Weights of a small contrastive image-text model.
Model: 40-pixel images, encoder arch mlp_mixer, encoder activation gelu, encoder patch size [4, 4], encoder layers 12, encoder width 128, text encoder layers 6, text encoder norm rmsnorm, text encoder activation silu, text encoder moe expert_choice, text encoder num experts 8.
Training: 16500 steps, batches of 512.
Data: trained on photos with spoken descriptions (Open Images, Localized Narratives), 203450 training examples, 41.5 epochs.
Rows from block 3 of the text encoder of a small contrastive image-text model, named by matrix and row number. Rows with one number within an expert belong to one neuron, the router's apart. Each number is 50 + 15 x the weight over its row's rms, rounded and kept within 0 to 99. All counts start at 0.
After each expert's rows are labels from the 100 texts, of 14848, where the router gives the expert most weight on average: "fires on" is the input token at the peak. Only what is clearly more common there than usual is listed. The data: photos with spoken descriptions (Open Images, Localized Narratives). In brackets: how many of the 100.
# router: router (text_encoder.blocks.3.mlp.router.weight, 8x192, trained with AdamW), inputs 0-63
# up: expert up (text_encoder.blocks.3.mlp.up, 8x96x192), inputs 0-63
# down: expert down (text_encoder.blocks.3.mlp.down, 8x192x96, transposed), outputs 0-63

# expert 4
router.4:73 44 46 54 61 61 42 52 50 49 49 49 88 66 49 42 52 98 61 51 47 58 51 74 50 49 55 52 46 50 53 46 52 43 32 66 93 67 41 49 53 78 62 47 43 52 54 50 63 50 50 45 67 42 83 56 47 57 47 49 48 52 55 52
up.0:38 59 50 60 58 50 50 50 50 50 50 47 39 51 50 50 49 00 25 50 50 52 50 11 50 50 36 45 50 50 76 50 85 50 26 49 55 67 50 50 51 15 50 78 50 50 37 50 50 50 50 50 55 27 53 54 50 49 50 50 50 50 50 50
down.0:50 61 51 54 19 58 51 50 50 52 49 50 99 00 50 62 25 41 35 50 50 50 48 52 56 52 46 49 50 54 56 52 35 52 55 36 53 54 54 44 42 50 48 69 59 49 44 54 50 47 50 56 52 50 43 66 49 49 51 52 48 36 50 50
up.1:19 42 50 48 46 50 50 50 50 50 50 69 50 22 50 50 09 62 75 50 50 57 50 50 50 50 50 50 50 50 42 50 99 50 57 62 54 99 50 50 50 51 50 64 78 50 41 50 50 50 50 54 51 55 60 53 50 48 50 50 50 50 50 50
down.1:44 72 37 32 48 50 50 58 49 32 51 43 49 50 50 48 99 17 68 27 50 50 51 40 21 51 54 43 52 42 99 50 47 50 58 50 99 56 50 51 53 48 25 51 53 63 53 52 66 49 61 50 52 50 50 91 50 31 52 50 63 52 49 49
up.2:45 50 50 51 35 50 50 50 50 50 58 50 34 74 50 50 51 53 65 50 50 49 50 46 50 50 50 52 50 50 21 50 49 08 63 78 52 24 50 50 50 56 50 94 50 50 50 50 50 50 50 27 50 49 41 50 50 51 50 50 50 50 50 50
down.2:46 35 50 26 47 50 50 50 48 51 51 51 96 53 60 50 00 50 51 51 50 05 52 56 51 52 29 49 48 49 58 49 23 55 50 55 30 50 38 49 54 46 38 53 52 50 99 49 40 50 50 49 51 53 49 44 49 25 50 50 50 50 50 49
up.3:52 08 49 41 45 50 50 50 50 50 56 21 52 60 50 50 57 55 31 50 50 53 50 57 50 50 50 91 50 50 56 50 46 33 34 52 32 65 50 50 50 55 50 43 50 50 47 50 50 50 50 49 51 39 83 50 50 48 50 50 50 50 50 50
down.3:53 47 56 58 90 53 44 51 51 50 42 49 51 44 50 54 00 99 57 50 51 62 48 59 43 44 50 50 48 49 99 50 57 50 49 77 49 21 33 42 50 48 53 50 50 48 62 50 51 49 50 50 54 49 64 47 50 51 50 50 69 51 59 50
up.4:51 76 50 80 52 50 50 50 50 50 50 45 38 51 50 50 12 44 15 50 50 52 50 54 50 50 43 48 50 50 46 50 99 82 50 53 73 61 50 50 50 50 51 49 58 50 02 50 50 50 50 63 53 56 43 49 50 62 50 50 50 50 50 50
down.4:62 50 50 32 44 49 50 51 47 48 51 50 52 06 51 46 51 41 51 50 51 39 52 52 08 48 50 49 49 50 73 49 58 47 30 53 50 43 45 50 54 54 48 49 39 51 37 37 49 52 45 82 50 38 49 58 49 51 52 46 50 52 46 48
fires on: "." (14); "there" (11); "," (10); "<end>" (7)

# expert 1
router.1:37 99 28 39 32 52 48 49 45 59 56 70 53 36 59 49 77 13 96 41 49 48 52 40 50 50 42 43 48 33 48 51 64 48 68 40 23 62 32 48 45 46 31 50 74 41 21 50 56 53 50 39 51 66 48 57 54 53 55 50 45 41 53 50
up.0:83 51 50 53 50 50 50 50 50 50 52 59 50 75 50 50 41 61 52 50 50 51 50 58 50 50 47 32 50 51 99 50 54 50 56 49 61 50 50 50 53 34 49 54 50 50 47 50 50 50 50 75 50 39 99 53 50 79 50 50 50 50 50 50
down.0:46 43 58 00 54 50 51 49 48 49 49 45 00 01 51 59 49 39 94 50 52 51 53 74 49 50 54 45 30 55 19 50 11 50 50 48 50 38 50 53 52 47 50 50 51 42 51 49 50 50 45 38 50 05 43 37 50 44 52 40 55 50 49 52
up.1:40 43 50 53 58 50 50 50 50 50 50 48 17 48 50 50 52 55 15 50 50 54 50 51 50 50 44 84 50 50 61 50 50 86 50 59 54 62 50 50 50 49 50 57 50 50 54 50 50 50 50 49 52 26 45 34 50 50 50 50 50 50 50 50
down.1:54 46 49 48 52 47 50 50 48 43 50 17 25 53 18 50 52 43 51 52 50 40 49 57 49 49 48 51 50 49 99 50 48 46 51 63 49 55 52 50 53 52 64 48 50 49 99 55 48 50 49 51 52 46 51 68 50 52 51 53 50 51 49 51
up.2:77 46 50 63 50 50 50 50 50 50 50 20 47 50 50 50 63 70 48 50 50 50 50 46 50 50 15 98 50 50 64 50 65 59 47 49 50 50 50 50 49 82 50 40 24 50 52 50 50 50 50 39 50 46 50 54 50 46 50 50 50 50 50 50
down.2:52 49 51 58 48 42 50 55 65 52 50 49 51 49 50 48 47 68 53 50 46 55 43 55 35 52 37 59 41 77 52 51 34 56 50 33 49 55 57 50 51 56 11 53 60 53 47 48 62 46 62 52 99 50 50 87 49 10 57 50 58 48 45 55
up.3:58 49 50 49 49 50 50 50 50 50 50 68 48 49 50 50 52 49 99 50 50 53 50 50 50 50 67 77 50 50 43 50 17 50 62 34 50 48 50 50 53 42 50 00 49 50 51 50 50 50 50 51 49 51 52 50 50 50 50 50 50 50 50 50
down.3:18 45 51 46 56 99 53 45 53 50 51 51 49 50 50 50 50 57 54 50 47 51 47 49 50 50 50 50 51 37 49 61 50 48 58 49 61 49 47 21 54 48 99 49 50 54 54 49 50 54 51 30 51 51 50 65 50 47 50 50 51 45 59 46
up.4:00 47 50 49 55 50 50 50 50 50 50 54 05 65 50 50 60 00 46 50 50 47 50 47 50 50 65 45 50 50 97 50 73 91 35 50 43 49 50 50 50 36 50 57 53 50 44 50 50 50 50 50 50 48 35 35 50 50 50 50 50 50 50 50
down.4:07 48 48 39 50 77 50 47 52 55 51 51 50 51 50 53 50 59 53 50 48 52 49 51 60 50 50 52 52 52 34 51 24 50 50 47 46 50 51 50 43 96 50 49 46 49 31 49 47 50 51 51 50 50 40 55 54 51 46 59 27 49 49 49
fires on: "in" (14); "on" (8)

# expert 0
router.0:58 21 72 65 28 53 46 45 59 48 47 55 39 33 45 53 76 35 69 52 46 54 51 69 52 36 41 58 49 64 44 47 30 67 62 51 60 43 54 39 52 99 40 61 41 30 89 54 48 47 50 52 47 40 04 41 55 47 52 53 41 43 54 50
up.0:48 59 50 00 49 50 50 50 50 50 50 51 48 55 50 50 63 00 48 50 50 52 50 61 50 50 55 50 50 50 46 50 94 03 70 60 54 61 50 50 57 41 51 67 47 50 37 50 50 50 50 31 50 50 99 00 50 50 50 50 50 50 50 50
down.0:54 49 54 49 85 49 51 61 45 42 46 44 69 51 51 48 48 00 11 64 52 50 52 47 50 51 50 47 47 51 46 49 70 52 99 45 43 57 51 51 53 30 55 30 50 50 50 50 53 51 50 46 45 52 48 45 49 51 54 42 52 57 50 52
up.1:76 43 50 50 60 50 50 50 50 50 50 50 54 00 50 50 21 03 99 50 50 50 50 49 50 50 45 56 50 50 62 50 48 53 49 99 51 57 50 50 50 50 50 51 48 50 19 50 50 50 50 30 51 58 12 23 50 49 50 50 50 50 50 50
down.1:76 51 49 54 45 51 50 50 48 49 50 55 32 87 52 51 99 51 51 66 50 50 50 49 50 50 50 51 53 48 49 48 52 50 25 50 26 35 51 51 60 65 40 43 51 46 34 50 44 50 42 51 56 46 50 55 49 52 50 45 49 49 47 49
up.2:55 99 50 22 29 50 50 50 50 50 50 69 60 49 50 50 53 63 50 50 50 52 50 51 50 50 08 46 50 50 49 50 65 29 51 47 59 55 50 50 44 50 50 79 50 50 53 50 50 50 50 63 50 23 03 59 50 59 50 50 50 50 50 50
down.2:75 51 48 99 51 60 50 48 48 55 50 74 52 46 50 51 49 54 54 51 50 59 50 49 49 50 42 45 50 48 58 49 30 58 39 44 45 50 50 50 52 55 23 83 50 50 54 39 46 50 46 45 62 49 49 65 50 50 48 57 48 50 47 50
up.3:52 54 48 77 44 50 50 50 50 50 50 24 41 48 50 50 00 52 51 50 50 00 50 78 50 50 61 24 50 04 75 50 50 47 47 55 47 99 50 50 72 54 52 48 22 50 54 50 50 50 50 51 52 62 52 56 50 46 50 50 50 50 50 50
down.3:47 49 63 33 50 58 74 37 37 64 49 30 51 62 77 51 36 59 49 50 40 46 48 47 54 67 49 50 51 51 45 00 52 53 50 59 43 89 51 50 59 54 61 38 00 56 49 48 49 32 49 62 44 42 51 53 50 30 33 44 64 42 71 49
up.4:48 47 50 46 31 50 50 50 50 50 50 95 48 00 50 50 49 09 77 50 50 51 50 52 50 50 65 83 50 50 60 50 23 71 68 51 72 58 50 50 50 30 50 63 17 50 48 50 50 50 50 57 50 60 34 48 50 48 50 50 50 50 50 50
down.4:35 50 70 53 52 50 50 48 50 51 50 41 51 67 50 50 50 54 48 53 52 49 49 51 48 50 48 55 47 49 52 50 62 50 63 56 55 49 48 51 51 99 56 25 50 51 63 52 50 49 50 55 49 51 51 51 50 49 51 51 52 50 50 50
fires on: "in" (19); "on" (11); "are" (10)

# expert 7
router.7:55 45 71 72 35 60 46 55 66 38 56 51 00 71 33 45 85 37 08 50 50 51 53 34 47 46 58 38 45 44 43 45 55 44 75 55 09 24 69 42 38 09 72 34 42 38 31 57 54 50 50 63 54 43 75 69 49 55 47 55 43 56 60 56
up.0:52 35 50 52 99 50 50 50 50 50 50 13 99 52 50 50 51 51 99 50 50 56 50 49 50 50 50 49 50 50 55 50 39 51 52 18 52 26 50 50 51 51 50 09 59 50 16 50 50 50 50 68 61 49 50 44 50 47 50 50 50 50 50 50
down.0:63 47 54 71 65 50 55 49 50 71 43 50 17 51 50 45 50 00 55 24 56 45 53 12 54 51 07 81 45 49 51 50 44 22 36 56 47 51 62 50 50 79 41 48 54 77 59 50 59 48 57 52 50 68 34 61 50 48 53 50 51 53 50 51
up.1:36 99 50 50 34 50 50 50 50 50 50 53 58 60 50 50 51 23 51 50 50 50 50 51 50 50 56 63 50 50 50 50 40 47 66 45 55 57 50 50 55 37 50 46 48 50 49 50 50 50 50 70 50 47 53 93 50 46 50 50 50 50 50 50
down.1:49 62 50 43 47 32 50 49 53 50 49 53 49 68 49 39 44 69 48 55 54 51 49 60 52 49 47 53 50 50 65 50 51 47 49 54 60 50 49 50 52 46 48 55 50 50 45 41 47 51 48 41 52 50 52 53 50 52 49 51 51 49 58 50
up.2:50 37 50 56 51 50 50 50 50 50 50 11 58 44 50 50 46 52 45 50 50 53 50 50 50 50 59 50 50 50 42 50 50 50 48 55 49 45 50 50 48 51 50 59 46 50 50 50 50 50 50 78 48 45 55 62 50 52 50 50 50 50 50 50
down.2:53 51 23 56 47 37 60 48 55 50 53 40 20 58 49 51 16 50 48 42 48 51 50 90 39 52 53 49 49 55 50 32 49 99 46 50 50 53 56 64 50 50 73 51 56 47 49 45 56 61 54 45 42 83 50 48 50 26 50 53 52 58 46 74
up.3:51 98 50 09 46 50 50 50 50 50 50 50 48 51 50 50 15 55 47 50 50 49 50 48 50 50 44 66 50 50 50 50 00 51 24 56 40 55 50 50 50 99 50 46 50 50 53 50 50 50 50 50 46 56 50 46 50 49 50 50 50 50 50 50
down.3:99 66 66 37 40 62 46 47 50 50 50 80 50 49 58 49 50 42 50 52 49 44 68 63 49 58 32 51 50 50 52 57 42 50 29 52 53 37 45 50 50 45 42 56 50 50 48 50 49 47 50 47 51 50 44 47 50 49 58 47 54 31 50 53
up.4:42 50 50 49 55 50 50 50 50 50 50 58 47 92 50 50 56 59 62 50 50 51 50 64 50 50 49 77 50 50 64 50 92 54 26 27 48 48 50 50 50 45 50 25 52 50 43 50 50 50 50 64 52 48 44 42 50 43 50 50 50 50 50 50
down.4:51 42 28 48 73 50 55 60 50 49 53 50 49 47 51 38 51 65 45 56 50 50 50 49 51 51 56 52 48 46 50 50 29 51 50 50 51 37 50 48 05 51 44 48 23 74 73 66 38 48 49 50 57 51 52 66 51 55 51 49 39 56 50 40
fires on: "<end>" (13); "wall" (9)

# expert 6
router.6:50 23 40 31 69 61 49 50 61 61 40 40 75 00 51 50 66 13 28 49 50 60 51 60 51 54 65 76 43 42 48 46 31 51 66 10 46 46 55 43 48 33 30 62 68 57 09 43 50 51 50 38 52 62 42 14 52 33 46 50 47 44 56 53
up.0:54 38 52 52 40 50 50 50 50 50 50 41 53 48 50 50 04 50 00 50 50 47 50 38 50 50 61 71 50 50 50 50 45 44 54 43 67 00 50 50 34 63 50 99 50 50 47 50 50 50 50 49 56 44 46 17 50 50 50 50 50 50 50 50
down.0:43 51 38 71 53 53 51 50 54 50 53 50 49 48 64 50 50 52 65 24 52 42 52 48 50 60 52 32 48 47 49 49 50 44 49 49 50 54 50 45 47 53 55 59 55 55 44 18 52 54 56 70 50 49 46 50 49 49 49 58 49 52 53 50
up.1:68 50 50 49 65 50 50 50 50 50 50 00 52 00 50 50 45 48 87 50 50 49 50 48 50 50 50 48 50 50 50 50 42 26 68 87 78 50 50 50 50 58 50 53 50 50 51 50 50 50 50 56 50 50 00 28 50 54 50 50 50 50 50 50
down.1:59 51 50 50 25 50 50 51 54 51 52 64 71 54 50 49 81 30 99 44 50 51 50 49 52 49 49 72 51 51 58 48 49 46 00 13 50 57 49 48 51 51 49 29 53 51 51 48 54 53 57 62 52 49 53 33 51 48 50 50 51 49 50 50
up.2:46 75 50 00 27 50 50 50 50 50 50 03 49 52 50 50 55 59 47 50 50 80 50 47 50 51 59 50 50 50 39 50 35 42 47 45 51 81 50 50 61 74 53 50 46 50 26 50 50 50 50 95 45 47 49 54 50 34 50 50 50 50 50 50
down.2:49 50 14 53 26 58 43 60 56 47 65 49 50 50 55 06 52 50 50 50 99 60 61 65 47 42 42 49 51 37 52 50 55 42 52 54 47 48 44 33 53 48 50 49 59 51 50 40 58 45 62 36 52 32 64 51 70 50 81 83 44 50 49 56
up.3:49 48 50 52 00 50 50 50 50 50 50 50 44 70 50 50 47 48 08 50 50 48 50 56 50 50 50 35 50 50 99 50 63 46 38 50 74 43 50 50 47 46 49 43 45 50 98 50 50 50 50 56 51 56 79 43 50 57 50 50 50 50 50 50
down.3:48 34 50 53 51 49 50 50 50 50 48 49 51 61 50 50 99 49 53 49 47 48 48 63 42 49 51 47 50 49 49 50 50 50 53 50 54 46 64 50 49 47 15 45 51 44 49 49 49 56 38 47 53 48 18 33 50 50 52 49 49 51 55 50
up.4:53 34 50 69 19 50 50 50 50 50 50 31 36 41 50 50 03 00 00 50 50 55 50 50 50 50 61 12 50 50 49 50 57 45 46 00 48 50 50 50 53 54 50 76 51 50 64 50 50 50 50 50 49 50 49 49 50 49 50 50 50 50 50 50
down.4:50 66 51 50 54 47 50 50 39 54 50 49 59 10 52 48 52 50 99 49 50 45 51 47 50 50 49 78 50 40 49 31 39 51 44 47 63 54 49 51 56 50 49 60 56 47 35 51 40 54 00 53 80 53 51 44 50 54 50 42 42 49 44 51
fires on: "food" (30); "see" (15)

# expert 2
router.2:24 46 50 34 43 44 47 52 41 40 51 27 48 33 46 55 17 66 48 56 47 45 50 46 47 38 59 35 49 51 63 47 64 54 40 79 99 50 57 55 57 64 53 59 62 51 42 57 46 49 50 50 58 52 80 17 57 71 45 52 40 57 48 48
up.0:47 53 49 95 48 50 50 50 50 50 50 76 52 50 50 50 59 50 75 50 50 60 50 61 50 50 52 51 50 41 51 50 55 53 53 49 63 57 50 50 49 50 50 55 58 50 50 50 50 50 50 64 42 53 50 50 50 39 50 50 50 50 50 50
down.0:50 48 36 54 47 48 69 32 18 53 49 46 51 56 90 48 55 51 53 27 61 62 80 51 33 65 48 54 43 60 50 29 50 40 32 55 53 44 52 80 49 49 49 53 69 99 50 47 71 46 60 54 43 66 50 52 43 49 49 48 56 67 33 57
up.1:04 60 50 86 50 50 50 50 50 50 50 38 28 57 50 50 51 49 99 50 50 50 50 49 50 50 47 33 50 50 52 50 49 42 70 55 52 45 50 50 50 50 50 15 52 50 28 50 50 50 50 47 51 29 50 97 50 50 50 50 50 50 50 50
down.1:50 41 47 47 99 52 50 50 48 50 45 07 52 71 50 50 49 56 65 43 50 51 52 50 48 44 52 79 47 51 22 48 53 53 43 50 91 32 50 52 50 53 00 96 49 50 31 49 52 51 56 68 51 50 76 57 48 47 51 51 51 43 51 51
up.2:30 65 50 46 48 50 50 50 50 50 50 52 63 83 50 50 67 46 49 50 50 56 50 51 50 50 50 99 50 50 49 50 43 61 54 70 99 50 50 50 50 50 50 49 49 50 57 50 50 50 50 59 51 63 51 52 50 49 50 50 50 50 50 50
down.2:34 52 51 50 50 47 48 50 59 55 57 36 47 50 51 50 27 45 99 49 47 51 42 66 51 49 53 47 51 49 76 48 99 44 50 25 17 50 51 49 49 50 50 48 51 50 45 51 64 51 50 51 51 50 10 57 57 50 50 50 51 47 51 53
up.3:39 43 50 50 87 50 50 50 50 50 50 34 10 77 50 50 42 47 37 50 50 50 50 50 50 50 17 51 50 50 95 50 48 49 57 50 73 67 50 50 50 49 50 50 51 50 56 50 50 50 50 49 48 45 44 44 50 51 50 50 50 50 50 50
down.3:37 50 49 50 48 51 50 48 51 52 50 50 59 25 49 50 50 46 51 51 50 51 49 51 53 50 48 55 51 49 53 50 47 53 48 00 60 75 50 44 49 59 50 35 42 44 51 50 43 51 51 10 49 50 50 84 51 49 45 51 49 49 51 50
up.4:48 35 50 35 47 50 50 50 50 50 50 50 50 49 50 50 49 38 20 50 50 52 50 48 50 50 69 47 50 50 77 50 50 52 99 98 18 07 50 50 50 30 50 00 51 50 34 50 50 50 50 49 50 50 34 24 50 50 50 50 50 50 50 50
down.4:51 48 52 51 50 99 50 50 50 50 50 50 35 69 50 50 47 56 89 50 50 49 52 31 50 52 49 50 51 51 37 50 50 45 94 50 25 50 51 50 50 54 50 51 34 50 51 51 50 49 50 56 49 50 44 46 53 40 50 50 51 49 50 50
fires on: "the" (18); "dark" (12); "." (12); "<end>" (8)

# expert 3
router.3:43 61 30 34 56 36 48 56 44 58 53 68 14 85 62 43 00 62 49 41 49 35 51 50 49 47 40 67 46 48 35 53 57 49 45 60 39 43 36 56 53 62 52 27 57 58 76 52 47 50 50 57 37 45 38 80 53 53 48 43 43 50 51 50
up.0:52 50 41 31 51 50 50 50 50 50 50 57 21 51 50 50 48 49 47 50 50 52 50 48 50 50 58 47 50 00 53 50 40 41 47 35 34 27 50 50 45 64 50 49 57 50 47 50 50 50 50 46 50 47 99 49 50 49 50 50 50 50 50 50
down.0:50 49 86 56 56 51 51 39 40 49 48 60 38 48 50 44 21 17 56 32 52 50 54 46 51 52 58 53 44 99 22 50 39 88 49 59 62 50 48 36 57 50 51 49 47 57 53 49 53 51 51 66 54 51 58 51 48 49 53 44 48 51 52 47
up.1:62 50 50 52 40 50 50 50 50 50 50 48 30 53 50 50 37 46 62 50 50 50 50 52 50 50 50 00 50 50 49 50 21 44 54 50 41 65 50 50 51 53 50 51 51 50 25 50 50 50 50 51 54 51 60 41 50 48 50 50 50 50 50 50
down.1:39 64 51 50 57 47 50 51 59 50 48 54 99 59 48 50 11 59 52 50 50 50 48 52 50 50 53 38 47 50 50 50 53 58 00 52 50 51 52 53 45 54 54 51 50 50 99 50 52 50 48 52 46 50 60 99 50 50 50 50 58 50 50 52
up.2:40 53 50 64 17 50 50 50 50 50 49 13 66 54 50 50 60 87 69 50 50 48 50 57 50 50 47 46 50 46 48 50 51 00 43 46 48 72 50 50 60 51 51 49 50 50 37 50 50 50 50 52 60 55 74 48 50 61 50 50 50 50 50 51
down.2:50 39 61 51 51 56 50 48 50 49 97 50 56 40 49 63 51 57 50 50 50 04 49 29 59 52 46 77 41 55 11 50 56 20 00 51 56 37 46 00 48 51 29 50 40 51 26 36 49 51 50 52 48 13 75 50 57 51 48 80 42 49 50 63
up.3:38 54 50 51 52 50 50 50 50 50 50 86 33 73 50 50 32 40 71 50 50 46 50 56 50 50 35 49 50 48 91 50 50 33 46 54 74 50 50 50 50 53 50 27 59 50 49 50 50 50 50 53 61 47 43 00 50 51 50 50 50 50 50 50
down.3:35 99 40 50 54 51 49 46 47 60 55 44 51 63 51 53 74 49 42 50 50 50 50 50 50 54 51 45 47 50 00 58 43 44 50 53 50 28 49 55 51 29 47 59 50 58 26 50 49 40 50 59 50 52 06 51 45 53 48 55 45 52 51 46
up.4:47 45 50 69 46 50 50 50 50 50 50 00 52 50 50 50 50 51 25 50 50 50 50 48 50 50 56 48 50 50 46 50 51 50 79 80 50 66 50 50 50 47 50 39 52 50 64 50 50 50 50 34 50 44 67 45 50 51 50 50 50 50 50 50
down.4:53 51 41 55 53 40 50 58 15 32 46 55 64 40 42 42 49 82 81 47 50 65 61 78 23 47 55 51 51 50 47 49 52 08 51 04 49 50 47 61 61 50 59 53 50 50 28 49 56 50 51 45 48 60 77 35 51 66 54 48 54 59 44 50
fires on: "this" (32); "and" (15)

# expert 5
router.5:53 38 43 49 67 50 48 56 49 47 66 43 60 46 47 49 77 68 35 57 48 61 52 73 50 46 54 47 45 56 53 48 20 26 54 38 30 33 52 61 32 20 26 50 32 65 64 67 45 51 50 53 60 53 41 51 53 46 48 30 43 52 45 53
up.0:41 46 50 23 43 50 50 50 50 50 50 52 00 87 50 50 79 50 57 50 50 50 50 24 50 50 51 57 50 50 71 50 79 49 77 40 40 50 50 50 50 99 50 38 59 50 50 50 50 50 50 51 49 50 63 29 50 50 50 50 50 50 50 50
down.0:53 51 50 44 49 50 49 50 50 55 50 49 46 58 50 51 99 56 51 60 50 53 50 51 48 44 50 49 49 50 62 51 44 66 99 50 52 49 48 50 45 53 48 09 45 49 55 83 50 52 50 99 52 50 46 49 51 56 50 51 50 49 50 50
up.1:46 25 50 50 00 50 50 50 50 50 50 45 49 52 50 50 48 60 65 50 50 54 50 49 50 50 46 54 50 50 51 50 67 72 41 10 27 86 50 50 47 50 50 11 48 50 25 50 50 50 50 50 51 50 92 43 50 62 50 50 50 50 50 50
down.1:52 51 52 47 39 46 49 49 51 48 49 17 52 99 50 49 63 48 50 51 54 45 52 99 37 50 71 50 46 29 44 51 56 49 49 48 70 57 49 48 50 53 64 32 46 51 50 52 50 50 50 50 56 50 49 51 47 73 64 49 50 62 46 50
up.2:77 60 50 52 48 50 50 50 50 50 50 23 58 69 50 50 46 12 49 50 50 50 50 48 50 50 89 15 50 53 55 50 65 71 50 51 43 45 50 50 50 99 50 50 54 50 51 50 50 50 50 49 56 49 45 64 50 34 50 50 50 50 50 50
down.2:42 44 50 48 41 47 51 55 51 50 34 99 49 51 53 42 27 50 50 52 50 49 50 62 50 49 71 43 50 53 52 49 44 48 52 50 57 50 51 50 55 51 42 44 29 50 71 58 51 51 48 50 49 34 49 50 51 47 53 47 50 50 48 51
up.3:00 49 50 50 13 50 50 50 50 50 50 50 01 97 50 50 44 42 21 50 50 55 50 56 50 50 48 42 50 50 60 50 41 99 44 57 51 66 50 50 50 50 52 48 49 50 51 50 50 50 50 57 50 41 70 59 50 51 50 50 50 50 50 50
down.3:44 85 48 50 47 49 49 51 50 49 52 50 48 49 50 50 60 69 50 50 48 51 50 57 50 50 51 51 50 47 21 50 50 30 48 68 28 49 55 51 44 49 51 43 48 50 41 51 26 54 50 50 42 97 89 48 50 46 52 50 47 51 52 40
up.4:60 49 50 57 49 50 50 50 50 50 51 35 49 51 50 50 50 39 52 50 50 48 50 23 50 50 51 27 50 42 50 50 36 56 89 44 46 55 50 50 60 25 54 60 52 50 56 50 50 50 50 00 51 50 47 59 50 48 50 50 50 50 50 49
down.4:80 49 50 99 53 49 52 71 32 39 61 54 51 51 50 33 49 50 40 50 99 49 63 47 70 54 41 51 55 54 49 50 65 43 39 61 60 50 39 53 71 49 35 48 52 56 49 50 49 52 50 44 43 39 49 57 49 49 57 53 18 59 53 49
fires on: "a" (13); "on" (7)